python train.py --model="model that answers yes/no questions on an image's attributes" --dataset="photos of plants and fungi (iNaturalist)" --train_examples=45211 --image_size=96 --crop_scale_min=0.7 --horizontal_flip=true --translate=0.12 --rotation_deg=5 --questions_per_image=8 --encoder_arch="preact_resnet" --encoder_norm="layernorm" --encoder_activation="celu" --encoder_padding_mode="reflect" --encoder_depths=[3, 6, 3] --encoder_kernel_size=3 --encoder_stem="deep" --encoder_avg_pool_shortcut=true --encoder_widths=[64, 96, 144] --fusion="prefix" --fusion_encoder_width=320 --fusion_encoder_layers=8 --fusion_encoder_norm="rmsnorm" --fusion_encoder_norm_position="pre" --fusion_encoder_activation="geglu" --fusion_encoder_mlp_ratio=3 --fusion_encoder_head_dim=48 --fusion_encoder_fused_qkv=false --fusion_encoder_bias="qkv" --fusion_encoder_qk_norm=false --fusion_encoder_parallel_block=false --fusion_encoder_inner_norm=false --fusion_encoder_positions="sincos" --fusion_encoder_connector="linear" --init="torch_default" --residual_init="none" --optimizer="soap" --beta2=0.99 --learning_rate=0.0013 --beta1=0.95 --shampoo_beta=0.99 --eps=1e-08 --precondition_frequency=10 --max_precond_dim=1024 --one_sided=true --adamw_lr_other_params=0.0024 --max_grad_norm=1.0 --adaptive_grad_clip=0.02 --ema_decay=0.99 --max_steps=7900 --batch_size=256 --epochs=44.7 --lr_schedule="cosine" --final_lr_fraction=0.01 --warmup_steps=1580 --weight_decay=0.2 --adamw_weight_decay_other_params=0.01
Rows from block 5 of the fusion encoder, named by matrix and row number. Rows with one number belong to one attention dimension. Each number is 500 + 50 x the weight over its row's rms, rounded and kept within 0 to 999. All counts start at 0. Numbers have three digits each. After the name is the row's rms in percent of the matrix's.
# q: attention query (fusion_encoder.blocks.5.attn.q.weight, 288x320), inputs 0-159
# k: attention key (fusion_encoder.blocks.5.attn.k.weight, 288x320), inputs 0-159
q.150 144:588526491494558519463439528539518501486363430544527531433494490458474555544464586478553530428475478569556512527544368465463488547504486568468541518482548461610504474388476609467383478398503466399476471477451479482468435430542469480484456434470500587499523479485491457593521448481449462500494545545495553468449506493472536537534487475455483584485361597596429545561432467494490599600580551550541563527494573423504576468628538570503541535544514516482586512623490445513533488432571543
k.150 148:500531560598468416487454508553449502505513531502468543496518522525510490515504514501455481523496483473498466495551555486394464504522453488498430557483448575464440475463464466474490564556483575443448575543602549461478601600545494510492549511527526448497446446375452521532538530551440590491495472516451526445444485564374365464533450503483523506490513526449563473482465493450500427493513577581521505483448431482557472524455477551482431490510540582550486524443442490412457474655551553
q.151 150:600524488560392424472482547442415457451551450527508462532416447502540501450487502568554562492514487531558471481511589547412557541545359476540475596579498602516544541490491518560451487530540579577423471457493530459503544459484513475547606525511487481464466456422520601487564469581512586430502523414480490524522442506543501562548513457495560434542553431504521436489471528580554535477444498458433527498508549527498485450408471468570527487427576483571490511439551438519481523557449429
k.151 140:462519532490528443458488557567526554547436472466494531482581433484405500443433519446448551487378473581464515434455503479501557516520486511472551490499554486461438542436415496513551461626591455508550533491578455540521499441468448412414451493497472428456423520569469427511488483423535517545509501463533498517470524522514628425460492537531512480582519467559448572580576417491570464421557535484496455494511520461402462577519583473532477500449450499506483466478555423434538501476543462
q.152 134:558555545537455417503542478576524542486523442467419530521572512501611591468559586546528513534456505474507541550454443447601518513534501481483437561378522492487453549515578473458563491441564547508535501523506497524464547473473523612481574480472579508515552507455602459516502434560480553476497502549440479443516412510592527502472504478503449535543474537473616447493562636485553517495477444529410520559549460510434512533425530459574416492523506408478503498471512450458414548430491403
k.152 137:541486491406480532506511473537496473519501609412521442510439462511460546400401451465487529543574452484546499487500421493512491449534520490539536477541520576556482546470491497485545481499496456548494561597495496519540512512466561516442433526529394563539456490565460450475522471505584493524557470438510439519438550500454685547519471498499504546437495476526356543472538430536465449518451478461515571524523502538525494530562561421486561462452567466545566531582520544577567490470536577
q.153 121:497519531490505521459471520549458492426493360535542517469402524470510543479546467508502505514477553587482573466494421473500471408559435402397535461493498479555436491503487504523572458567449480415494450462439463529539540533377432505396493449538510508612557469567561432495518435529475461476542543461489497637479555498512521509369574468544463500520468617468505609492550498552510593538526546501465472531479531566435549390586497492395510632506549526462448534498505539566514526499485509
k.153 132:525510463460483467572525453496539507539549522482378484533541564505423575501523493531472502529521531472433532587525482515542618581502493538564522432535521502449550508545498367475513479511469469495433496570574467478497494500604444538513542522552481590425536502478484470400480544369467512537523521499445491341496491381453487564540469452567523436608473446486453502428488479530465386438564500492550513478509494537510512511530468579495550436483446511493627564433481541529487415517524607
q.154 127:457547530531441453505535497361561502481601595527458470527484453524479452529476471559550449492591503491422451600499610623465537454571530486550467480557467547459562500465516468538455616532533489543466601493562487440492510551562537513490532508584472420544418417439491446485438521497542547542440470498579521511474531459415448458594475516500522463428550375518513462477501496488496417414470460458522441484582482617545443502473485410542524436438516493613471547488451503507484414515458500
k.154 146:549547432488502552453472453522461493498429413424505559540462489561529568536515518474497498524422547559583516554502480546544444529483515549448551577505527450514532589469672544510426376495509508465528493497485477493552448511532526502440507576494451544538557526542615487510590437466493530454531516586448483553549518491558579556460436428470443469549462526527568566542501515470514652503502549476443506542474567468500549512588515458527483580538570540424434460542469532562501546435467518
q.155 137:410426479455498435425459507572484556491434385582596453461485469511517550514516556455543577544443516540563540486488455424520476574465475422510543437452547495515517511487417552490629460527506511461437434502436554495525529451428497426446495487357600535500511479510488488533480447483500416537528478411396428513438506551561522547402507522502562574555465581467514496555583476529507591552491509475399466458512512537461494423516494461424450552455572500474565454527530460533533591493485467
k.155 121:523541572447516511538515559524505409570545491439482456479488582555420516504528460509557498554656536452500458462548408543447622540515545501567607340510432559488493477573506527550467536501422477494442505554499577509567472487537452530534539545583439529415528495513523554454467568458521474531558489464493514441589482407514432497536521523563535438455456502438448439454464433547472483484404467562518531504530480523528455526517513512452549370406470580598569505453461478505469501477546577
q.156 125:434459507521555437536515495553504541491491440494475502516491452456580539462523513520548469570493490471583474469430439389562453403498467516457490451460454437472445529454527496436621486477491521415528510507481533480584550521487522621460451540419510472518546614468466450482465508506509398476515492440416437443502475586572451452547512452485462553559472603374497536508606556473594577528463518456440481547500470492492455467576454608531524532581456545388483472498491529498476508474536553
k.156 123:484502523477501561503510484479545505566551524403610462498485580475439457495492361451467417502560491414552517505479402455428463439560540575499445372538497479414512475464500510478477503356423463462520592583470483524522436491566568502538447529524466558499548434526510492550502483488526433487516472498571490413494490431461510455522486522447452546433462542458406486458520454461481472519492445563625514484458527474548484442553477566434579473481594521524432566457497544558469504506554513
q.157 140:428506584526544553501516513424553522602469515485553426497538535554453546524548464472474450487571463500502496519460423520522469430562487508446507487540461495451521477501525527505469573529462463464510562577479465486536449542579513576513366539587500461571384441549488520503483525471495504452486451558583476582449499451455450456543482561500449615461454484502463545581526475506519468419567491472557523477501579479555477452466494583487556452506460517449429514510449572611528443433518529
k.157 132:500538467520476525504490474476453475458420505451486537536456529567493467517535567524544364542485491467499479468554532594531477587511499587498423572504468547420515550369524551504406533516543474482462378593411518570446503511538598500563603543402458543460530523561478480412520522515493466486502537538511577474527501443540467470540407498411435489554523496547658461461448543506488531611539463532543574556449519498490555462553391500602427525564466493433410535498518546485579572502552478
q.158 129:367470567502578547491563524353521539570570519556561466431517582463520618591563506432490411487559553621559563561476445471523466514527533437491462498594493502493578454527540540510519460436479510453499553447523450513518503537571451514404416509553496428552449460461471374547453518496486409395463482480503538538423535528466474485491565542484441659496472494507385570497540501447568559382514434548553505500515531543527486421572480550488487499512531485496405598490527528547437514407514533
k.158 124:588569447497489539516480449528486438555512436449439517503541496551544502551502615512523405603466515445553522628503435494496516624538491595459436528431489534490459532431502512512465456555489477448517488502556493433534481452562630543532580564473432581432488521445556553525576426428439544515488490548548522391554454462551433539484468474421415484484446503498590464478466467446535510527535503501474448560485443451479544536557460593528409516513472461560487515533458589539505453399527546
q.159 138:598560530457443427585463496421472456485510576459555534482502531487529482507448457575491550438366476430422543517486558572517519582372468556469557642468537468499455421424514408540466465481576415546382426393473453553570424512468455475569525497435467515550494434537525540480540567426588541464536532509472466519460524424444520460401492477535615404549466429567475481421489397526444512530443472474472485476464475414510552534536542450520502454530436426427565492429515485450512472505456519
k.159 110:439454451530479480523518549486502516470565545546393534524542493487566515499475457553549532481553456482445494497502511488585480463447591453498496469591502428623570417527523478471514465535511472533635512450485509501509545452462535498458457406537534305548509572527608490549482525494532526544450475508535534519582482454558555517492606561514520407518582432489446496453543527469543438480416513525493520467521484483433506518506495461550414563530397563545515447542539504487456455568455509
q.160 180:468480548493520600513581479385533448552526574518519538510424533491483435598557449453536443467479510512468587507505537474410542547451506505540533523588498553456547462487511510448407470392494510412544411407520385468436447556561400435484465542527526478535422535480465537499497530441451398494519481453461508556485518432509395433524461482416493512475605464530441542457375565482499534434439468526613542544529537399589520491545467436545570486546471550523474464423528460384493535467547535
k.160 174:581521440540506466494453426517481444487471463580508492548588458495445504506464552439477492556482426497436429528529475572505476598517474438486461521425494559565520535468497565441531545573575509492586519462497537490461498458487556518510541541472489448415490488509559517498537453524463545576492496531521520478572436514457503497456482477506455459465444515444553503537429417462504443607553528453432424578479441492432607575541494509474380496558492467458382502557421509426528412537534489
q.161 138:535515454504461517478499481556456472544396543547446535497635459558521500507448542516491548497459475404481498536609427515488627574452577573553483486441514526427517475475331490525503519499535451557510511484508545483523440473532627460517438524391493495473440508517543509479560488408495561574502449490553520424557475428424457523442431566473541400537462432541512457529449455508376342551600436485527437505503395508532536577465523476502422448519446428449577480561468487452528525531469487
k.161 132:464480476558530532526503525411468527440504533503566429501416464501616505543544542558498458435505472529502425437519578508447544440445438439430508499534533556544535479522589569575557590471476541453506502401528492476433556498458444543512560514527471394532475434517474489509533524592485455492478540444464589686461508551500436546541558522480546458456502559484542488519496560480475517442402452527416431509497468553488422466464473416571444609487474530556480481373536510429420523567414397
q.162 139:422444495535489428449562460462515545505485406561576545446536500535595507483585539476485498536461497551473636481464488444593457538483473485439359521497547452441508473467579458458588499420540508506484407473477462502525521524447498527485467512435577462577526514500477479561461528548502367424454452437449467569407528430555476342346480494478491514515537498491467535467554523464534544509449487565541453505517527479449522366498500527537543533590447457407448459470556498480462581464477457
k.162 141:503547414443491561549540480448492450549528530452404479575483484497436472500546429519541467576635503532539469531515439598515488482538578583490554425562419538540514514547523549530489592530412494456534530570546542545529522528546543537483490551595420571475603545463537524513561505489453508539529489528570472414480500417459454561556494494550469440469502504445472550468506415514466417567442545545565531582495471553497527549566531576479494492520625565532559471526533502444456401448510535
q.163 109:570428487457525438479461557529526503469395539475592458510454407484444502491454443477402595506400447516552522396466544483487432537440496507457580488513474490583615533544487502453475510463535462539456480412527508420536422508490489436581448524511419589394557448491469495581465500414548500478540518480536452493464459508519559567430570478545531496583452508534440547525495420519552488498487460438503530491466530537510503436597459583449557536415537458392512533571531466581539480595489547
k.163 122:454513581566480562518547564498519528494538492530515518469459491481613481478487507477511443480496473546453470383431507515433587502453501456458460452466481521396506417576425452552536501457484466477465484431492480500513434475529507502610498483500517520455425509469455476483452603504457475479468472405497390520508478513544377507462521596440454472529511441517521466431530562524567488454455401615524494489484462400497457516435533496529517405442432500554494536427559376457412568468430491
q.164 145:515485466470537636487481478465444499553432470588506459513480513539442510533499490466570531475501625532572519536582441471461524497454470491538600458539540450509491523426472559538449409520551490494487440483353476493527505482504497444453499472457552595586495493530479514531599408460481485484559519481526585555490584486529494479433453484447623559455456585559437464618395530511503576577508482557548556486547555509492551524496521462480572531493543471521580446551462474604518484452482501
k.164 133:581533549512524460523500402533516470495466475559470438515475512467468586436539547491428520503547420473475431496493575556460512568483409589553530502441507593536515481513465493456499500506560505490516468577564492509454529477481425529519603568494541491464502478531492511419541494569441564523481559505447615518534519584397478466627516480465542488444473526421602478494476511467474412543547505499487426542504406580447492516488455587437385522506465514477528594416488495467489474573577462
q.165 153:424475479450470589470542475454554429511573552563512528475425548488434428531528408461494496523593526586547477521545515567404575490517510502601500442570532556518477523465583550502396503538490552453541474512562468428426515532588465478388563502656456502432520524446454491460457478488413490483518486547537608520544517476396520446622511518530505403364547494529468531487385526476490483454430497471516561525517527543573505564544541452467513525412570528630474508478495497472402451457568515
k.165 156:547533488450505438395446407537473470500462348570411503487619535543461618560591576511436442560445530529486472563560472449450516547517523524484459562387507515510498533435456499492546454467505515457471514466544483451467471480487524466442491519413529480487495472496543513481532427448432524479450473511467516476533538534466564479468417430478480540525403551506585487518450467480491573555636543510472409557450470491470586550488483557481462586583537438453457571534422551491597468434530537
q.166 139:579497435512427512422400436532405516488493390486538480475426557518472540514519521531583510593507514497579448533522521494522560542518476471547526483495523541522396517439540535551500481539466503532453420526478526484492543412500524488495576492470574549480541498487513499531487364527499459553514461457494542455491529547591563487487494416496537419512492587475560411557528525472516590545497531578413527468539543526405518524467489432487479491487569488579602462508524486533499532512491491
k.166 130:479547587442478432491491566563507515524530551515429488477492506490420515463455458437598496508479584454537495545551472483439494524542450511598631473535496448489429526557417494515508447499446484516438528568565586472589456527516446483445466527556569553528532513554514511495523434486509592541556482527463533512505481536431560476454478470558537531485500487471385487490519367513504560517483606461522474511505466521548442513475534445372528441497540559456631454508580449531441470481447513
q.167 111:526454459528481503451449514491527529509427526491501469520590466552473536513460532476546547480467434517436541565496489568590488586533465552502536565422576470492558509460381504491498425577558483611502534543443530416577403456483571513506478470459477502520441424537488495506508521444542586476469480522533377417472506527469509561446455494619510582550441423614523563575438442506618486470576460406489476484521543378516516530466504550563541477505467401407539518595475514582611453436408430
k.167 103:523487488493507449502477440532451418440485507445523484531414563539611544544525482552454506518454497560575529517493680466472425458484460533469572663490494499507500516470613499493419477483503542481514517501524483489430505536433513571536480570541476580523518477446562515552550410564535439439464540526507519580441446453611528437518484438458546487569496506551494502431499582470464595516338582505526483507431527392498614451541477467557506649538575449458488471474550552462510552518550540
q.168 113:429443517527454547535567545459464526517447562552534501567381451504515416540501477504524484529461446521470549508510573482459498534466546468571599572510567537474544543441434561469457478455468417466481359452474443471523403520465422499536474507498531495536499505576417514440526523438521464490535514403390519588486511459573483427411478478369598550578531498542439547484489564564512498501423463511538535494554530426530467469455480441469571433521454412537521463451544409454485595505464461
k.168 121:500524490465511485507503520455453453446484501543668463489527417505442566489541386413405524518561487544498523493510611549526568482504458546526463475451507560562521496477602577461513515574543527486605477486589517475459456438477445398536467520535438450437516471517534545492528472483467467552571506471536427466595445397494646521566556439494573423483534538459407566515445467537436465505388564453460416463490544514529518484453489489451504535523430477501435492468467465431489492524541462
q.169 143:472534511523407439460449526524428486414562382543574522535463491533611498532534493567487572530434539549560480598484540506478508438517418511492396567498522501509444520451554527505540471548488485499460511504468551449470553464430453556468519509433527509505526474565525582529513464589499430493497466469515449570482552459524544485551481443492481441513567600493525434495512552536538589596399483505479449479485597486477473478480485413461573550551537512591513450531605528473437528472426465
k.169 142:428481445422530459462478556566514503434542484431363546503566551492386539488499488423547553538473574512453532497514423503528522514541595527499579432513531483570402513613428465451493438596447499513517626581514540548553519492527512534416463491559429531415521570446540475470475448457470590547468545524536469434548483518493526503482524467620454419557478502488439594449576431525481529466535634494518545549518449509489503515515532547455518477455551499449497453535500478513504465518550529
q.170 111:582521474524500456495404429513459495454463510454532549439559481535557520509494450511488577477504563513589436519565482479562464563528468556488424516587525479530466500499512608596373519468495581515522520466526524494499499449600480560601667501499451473469518504482494516571565355521456551454454453518566541478556410602412559480565496484487562470452396514566528462531426483402465483498510537570435536536492501528472507566489522439518448518456568510509539553549508574517418434584482476
k.170 122:541492511544493504434460505625491487480524608507414554516506500524533509530461536476454562456439448438461514544536522466386499427550491449601596560539547520469503509439451450540540441503436503488532558524557468527543526484410508432484496511556552517567475501487471492443516410436565584447515480495475550443342548634540535427541492496514541521495574504495515466490562515482551512479525600481440452479520483470535438504444481470527479520490540460617562550457582531467508505517549497
q.171 154:546505523476491384545478552470479484367526598442617460496479410468493430473475465465462569486437414492490471420471599517474412516483404490485578540545487465576507476551557531466525545515539533520485574444491459551453428492435452461579530457535456415479527476519413522449484509571517669468520544518566452527515394524446553538489557428512571456436494518403509530586534457476504509514472555447486449458450516442502519505428495513497513494466490476376416504471492472572536383661463470
k.171 139:460451557538464623462510642456493574463444438523509465461475500448543486474456502488443553419414554508394514441379560433537524464476536524554537465519576470440480397518505455547577442483543506585503534436392434511477493476516533489522550431484511518559510445533436488477448553467545465469464439409562473504444471537538469534440521542484565477575503437509551438503595576548545552433404432452546561415542508441485455469461457449528579477567447454491419448506539461529553504446415463
q.172 133:546583533542489494486507463495483509548460503405414514482488528556475501559487511544527490520570533428517415564508449615498654503558509522589586488519498539513445509541488517578480436569492532570526579627469525452460541455480640537556591533597494547481487433560556515479538463540525618492460454545493470474517525545414434556454464488577503452464498432482568454560518485508532518488523489499440466482513427513480486623387532448448418482474528501508517490495439520624521396517464462
k.172 136:546467477418486486517444474559469580520479523540578497470504508467546593498420515542502528480462459489503541512532503494544480483472408483447524601531583497487549511432445528503489395470513466585441385516537494493536498480350436434479469467411675492515455438596517480526510508495577483414470494507451556617471501507540559469481439495452581537570534543499485476540529498451549601521564546478484384460531585518477495448445497411462488554515440455412500428488497579570580549496449418
q.173 137:504498555475534455481440587493467554502477457531606368455350467489465512427529418556517474514496561579486428473497544473414473476576378461473438451478471527560472492507536531485496546455512490497467491533519555483468504473511496460489575512531442422479533482492492527539476535612418393508518471429550414608461530509471606483574450530459485545354472523565409559546484466520464508443442416514480482416443519655552517425516466535519527527442552599573385543542521601533529525537527489
k.173 135:504564546538506475465480534603501544524506495528416465508559469527466472499496472494448415449476504469434430478506456494455543498542569526422548488462454528395410549506415522537498562459499407485432511493561513523508434530633489421500536519436455491422486544438529531494516584428421505550481557476436454357553520528521439450526480522542418466509422541488599484557432472478515455476586482611503566510519415540495506486545478576567481501461501524511445582520464426524518518460568568
q.174 126:496492452468465546497568507583536518557493592556444461498473496452417436469467543482508501576464422431406599417531526446494513515470575515562434466430475472456537544576408455455553533456522533620488517444499506527476491501514613394514523522461529467513537517422479499496490557435454481638514508352500589489551530437560523501487491486520562503519496435498470564539493465529473338484518464494541495507571398579433512450468507523454519455453479430513546433527545483442577569555506467
k.174 128:470511558454497592578548542475504454502540513485612496536435427481493508460524410567565425401500508552515483434457488530414538482444420547477605550550518510497546534557555493545487583431515548486546465467547431447446464515537376472547509513562409513509457454491477537480511508570439449578563522491493441576480478496493580580604534425485556453460478552483479469585482539477453501474396453545449595553468569482448443469590542475508552470406515551530483507509548453432499474436477523
q.175 126:516468503509515457479451490521484499493436571548561473477395505525537538479522524516534423523462402502638582414469519463455410539462453565481404548469523520453532525510532569374437579516509494464520506468519493474434433478524586514521521531476482555407515535451516511524498488579413470416448480458513483552505521470492558520593517506340421613426496528543400443502467466524509513476544458514552489511421648467479546380462469553567552475481560532495512544569482553538570534522610528
k.175 132:423549542544481537501509616562513509517518531505492450530577435562479440500466520405465398532567419535534520471470512484471541538513537501531395481420501495429449531429449513517550644559487524476552544530484558448440483485595547522460587539566487473529468483504379519440489515416490464529497517404548450417556524486498464462527454498502379505456564439497579534534475505507524418451508537549513564516520510450466517573508444540532480391521538502541364515585435431395561511432555568
q.176 113:461479462557462462457456491481461435488445497578484556489438464487560510507530556569518547449365506488501584481524546377475461501426387503503378629517537462460552515520462486438497458472555580501452442419502529509505536558521505539532554533414508471510541509491421573496549499504453465462511478430424528530423523528581518454490469488409623543532470521575499487505451418514530542510480403574497552564505477530530567442493468442513511601542484486438541483513530499618467535490473454
k.176 117:524471547529492545550503552597536522514480562471488397458519480497395449420443559423389476459550484433447524451521479526455543471557470562510502481561555562523543470511529481592550569559513481474527606536607511490538565471568540491477555513589447489440481549464519503456496488493529576517500499472553558443528449500452578472615522465584483389392535517469485489554506463465485339477433528425401502477530472568446480525479528537507420463393521511608488578470498519441472526478623502
q.177 143:524513535544559466508478528567403552350499408459551439504474472485610485452433454519421591499448561564497394431567541486413498428549412502480355539462548466538458490478543508458584460475504551489441525558516548495520579482412437532494574472525485418458508570506531544517472501658488436412464552510477375527461521556490539493491459505461493487476518590450485520510548582461544481499435532520499429435429474622559520477474495480467481576426494497466392498498557531504470550581434474
k.177 152:460504512440477531509563552552526569577505555537440484461478477413497600464521443505481548470506518467555540513475466525520503477534555467472538437446457525470457477707400509549559540491483463550443578504525501454583479462610532550569432456492454534460475520455525482495450521416517422552507469465469430386442485544542430534433566516588524491500468539473550489544580454572552497415550423508515540425533446530555414441521547560505521444473507483484592492482506433555484530455455452
q.178 132:547499409510482555461498443540491487536389454516418579491509543557487486575510559520532467452426516455507536529580415473491536554455623565519552529532564533443549518443524463530411455484560438504539397411479441500510481462512648408517468493391512635428521565497544534560536410348457497526504509488509588463540559433561503536409418497460531462497505467605441433541385438525499506570576471580481551561529502459472558521501503464559579539485523447516639527551425521508516540444539504
k.178 137:443484545542509362550492519459523531522560618488481509517536425472537425535464483431458492477539429495549472444535594535422530470425412433492516567502460566552469522532521500480517629596512597507518523522632525568418526517470381426535539534552553440543480496472432522511525463532493527496512526482445538604508485572393493404516509502527560508454584465471465469502468573422508415547469556520521454547468431491528458519478534498487446520414519507513496503442499523410470447604542480
q.179 134:485466467519482565500533500568504562562450526539395475528560465554480499445500534479515522495493430419511472445529468558539472492544558554525576421517504479445542571536378462516467438528528494577617590551510576487543439480527659521525490510507454448506384506479526408428570502458530547581512503471495575479581458512517478533568482470509524455530462433544490537582488425502424454482641518428520571508536452458446499533453494558451501425515494410372536548545477471613597447465466492
k.179 134:479541562545480480531511499457463526447469465446610479546441468541483419540502501479482397466393498521509504478490562553461512456463416624464407635555540517447552509441595523517441532473542597460538452521547428491402489478478452489511580544458527521509522432550412527506529518547520467435481561538516522528475547548539556474661480474394525489510531540526560435484518589422507563486417520529518514513404566458483542481539475506522560576571491539488484557415543504428514520555537461
q.180 107:550318420519447514437477425503522543477427544506452488484510481575497567504503460431565500529570411482588542442492434403594487578577585516562535517534456488449591544533463543434476529569494509472579519542486546456469446490501527521523449507505492493399451568464515471499489466521572506483467473444602544419545396605541520589464493468504448531577466454473475564546548499484561436506544598445550533456594453448487517438576417576543477488440521507471526582537488496499583479509575531
k.180 122:452524564457488511487501582415525469503583478485526469499470539498568446574503523487458471493424501530598522450473573421432524496489461508526468540466515525396484458366486491562488566493499475481446541458457451460509382542454541569573522533502533522515479402541421503598516467478515416486482489445528431570402601502493440451462495573393479569497524513462435417491455495497527542467398491546509416510482539410522498492414464436449539453553450484579477496413621442442442602426475474
q.181 110:526491489518470484495505572545497452448511558531401431509551514502428513475439444557457510556515429554453489538507509583506504552492476430467509477481516518462471491606411533518550494580531562576504531519552544537460522479507482535523559474483476469395580495544501478427485590555502566544489587492513510575593439545485415573523490552575528505536495536430534543483503542500497488506529537474438418505495409591421455569426471565477437618473493463483422544479484419540560528651466422
k.181 115:477436585350490506552526515442504535528491484549516469475429452428495584468488413511476568435526559552412567512436526464501548455407412514436599502518559452447541473553436467522506476497566384511380467430542436522556431497531459493506400471509444531516454456496472518490462488440480436510472497446514393605515525457480535555451571533513510478564527475503415441551504505559505495432498391414481512485540585564484492456549530509594605518413450488524609462494472479547491566414410503
q.182 105:558501452472523599499483514533459450514424469593424535503543446487481635517465518355563530502458467539449518528513395512566493464459524473466552493527459482528519491493470567498539413429566439474532526491487532458582429427566458472501466499542479477404556527444506472482441533490477640486495536498546458495524426440459464556509478506571487524558459527433479641584452386517545508511564558447501566517505472468551527477586460582489462484480503466402581509560485424507592493465505527
k.182 098:545514588539478462445509495443475491526548481500516519524386547528609470448449550482514445528532604485399405486484589532399528542547339503517428525455493585439549402510484516549456520407485458439407478574486495472457468469499474532581527477506543424444554454483512537503471517552441428539440515485482577534495476412449393491530520556507462512540482516389553464528439515505550453476451451562485342500483456481559511426514413541560484577447411568555509565410482495405522605561500484
q.183 124:539538507472521467545518516506542555595546566395407552471468541489497499479536576524514520459515517438525415529482528569592596567468559500500396594424547608528506491548541466507457503455433450520527493506513406500483525476488554590528527456463520536388522556481526458487533488459525422553504473516505548428475481481536519542392458485513459452573538419491501449406574546528512428500445477566459471541512447479509525498513534517533452478511487504494598468423490458366443551479489512
k.183 116:570465495589505404432444495554515522390479578496538595488560442550525525426488483521517473461440495451546586526524440413504517499446449376512536513598515430644487521583426549480502490573525577511527513482507514502523481493510486473471365476483546428607349504527522446561492464567557525549512480480587433536501465450538566522408513550495527497415544451519421495474490496451516518595470561468509443537526502431434517478474581435514478478403515436413518434541527563509452471526498480
q.184 140:457433483438489658497526493435531406545521473551560521511471541549442497547522422530517499433563570510494592619512489534466510504473522593509505452542510470453536506408562502545357411490502442467443420434477462465457468538538502480510519521537483653521541513558514544549495489418457439478474464487490552589531534392478525465491481511497533469472526458633417492528391553524475576460482483507534514513548533478524549527525552435564591544500489504582536506533475553515563547413504479
k.184 150:545546482476498425469492381444486458459535476497454528559570490551441568586564579513432493570489442533443473524554484613459460476426448587434481556412504523532524572422571558456446558536554512482530471492618486429402515532493458494515555588494489503468530508440531504534532476532444577505491556595499561460592438510391515441519492405530469434486455492530619476494430491408454462564621578501434422557459424512506580581519532525500443489538509510452433543512529505438471426550556527
q.185 145:529477550521483520504515452394493385478451492500576537499494529533558450512487440501518541414514540509406499606516607557508548454400484520468441605506545446485462448455591485501387530408544484529523383404467408487467505518498459486502465487451509449541466505520512538508511487448538486489482449522519455550426536465415475412461503504472515490446580467552473535397429547457495499490406492506553543478500533456599527513440520406611616531514408532510526431464513457392462554495477478
k.185 132:567491388575471487472452468514461461507495571514471606529548483572568490518497533490552518506477517502488531548533514497540503503500477448506493536499500450617533520583457554521468635545451530491576566518483507420479556538553565588529527552529423431522522500411606449512539462537480596538480462519562476461524468494457507536540470467587477485500519503438558543554457446429441497560546576409502414527529386578502525591488512452508364532577589494467508461563431535495480441539494517
q.186 153:492489547566444537484496563514405507455414444601615479517401484492525475500474483519503574483463541609471491469547506447408510484469392471545515546570551511484502527462481522527526450564535538493482431416448547483512530519438497473457534511450539543488481433483467618539588415503442512422585546511520537571490534574476476483469518469475612507478528561507531468606433528575489593546387422470438483519480570545512503451430502422484537567492529489539488489506492447578546521510426404
k.186 168:533488513418518470512486516577519543520399579470426421494521456448413582470476526490477541507492423506439523416496583501480603568525502526552531502521530583544466495555423509522484550603524456520465532509651519478490455436538423433464592468532463478346507547465434480473472516492508595528521501431467491427510434556471544492553533463574560394487491475480511538518478436509483438441548505515459498448556470504477470508510537580473475491407453537498528535475479453435563515587579503
q.187 180:565497432509427513512494471530461474470549563522454553520522452513447515532464534485477530533445444483471502513542530588512545586493552472536604557547488547483513555537384492558589443587507555566482495437535545498545529524461515458559518524508530543476484499444444542441507524471524642508493512527465566405568475505501434561486504516595595355543506463460598516481496453524502491551538553457417460506523403455420518571492486445432396485461491395470577504491458390483507449564493530
k.187 156:466486531438519578519476486420513554503505503526570418452447584457516542540465442526481560477524530590520529512493594455548540506469478432550513505535533487585489427476531502566484392532486524437408444376511508534480461476473402507488448430544553428528436434630446539513499439530548434510500479442520535685499527508493526514453540501449564474522561470520400463539548535522549525431351440458520478446518625535506455465462472368459503535438435525532530455442539456495489552515491456
q.188 111:398441509427497501522512482501515473452502527538525577465507492449532487489509485500436513514452521416448635568511536542558409523516546492398443536488448474414487558537487459458503483482447405533519456455494520439571463615545482545468424552487487560471538602480571490460543536467449478465490506428463476636539503463475413393494515446528445518608539412553423533386482553508473442505458440451581545509437577450558515489499505500458582437477472533494389536502541601457460541501578514
k.188 112:454536489556564491472552425394546487533524534388487477544581481504532459504547463438448461549585457526468512522538445620461499456464513517544451516508514487480600569448540498482569601502499524532601573495617470496440453488457554546511496514484439465409631547451449454464524426482502465520505501592532432398618464415441499514625505415444518517500506442559422545457466563461480438495493534535544541590453509579467522513571499508524554450508556427528474566503529491394498483537632522
q.189 141:425419473542476495398513455467471501430526469552463483480605499550500493524575501442503529623517475558500522571484488459550419440587502457541550435594567511503567522450426528500623522630514578541577502486486573471529579561436467475366475499499605386525514520541488480517420538538510483428477438531474508568539454504490407476547475514528461549470576433504499552472567562554577497477445542450454433515533480506507503397450459386493452506470515429536477498526574589518483508466453493
k.189 153:525528432374496528498527455397486447538542527416459467489435577585489557501543465488561549629605528531604560575526538566484542613532565528530581463536444523480489550538560550541459521509482474475439516480509516409519458451516554557459503522568420600440582526482506532423491483414505515506522496492490408460557467450485495498387456420551467413561496489425451571540469495570509547529458544389505530527465543513531499535550442599478557530496537536504552503510478478484572502501486501
q.190 129:505469472542566535553531566534516497462493565488427492528573517459502532527486448408481501526569473506472441501439538559578492446554565549486535426456455574564486502583434481449530467550478537479563565552561456489579574492500483510455386461530513397481453540491541517433457601472549515451512514554496443457559445590591450598556564552590521508537533582343557527445613447515516492489524537392512454452507422475577462517539513604481471503418430527394494480469494463523539427518460538
k.190 125:480443493440514457531542468457498546538502457546572512501360558447588474489560460522545508489451513509504530459485476460609421481523570483442463445515530458452593385555448509531489485483504462449416500417397538473493444539497489530521495443449573565526573457590547446506462521577562378472469472491493464610408532504524422517458543542494482556529467474479467522435554538462435584462480319486552494482483574530565504400546485532524519478563435448428492435450540525539444605504456434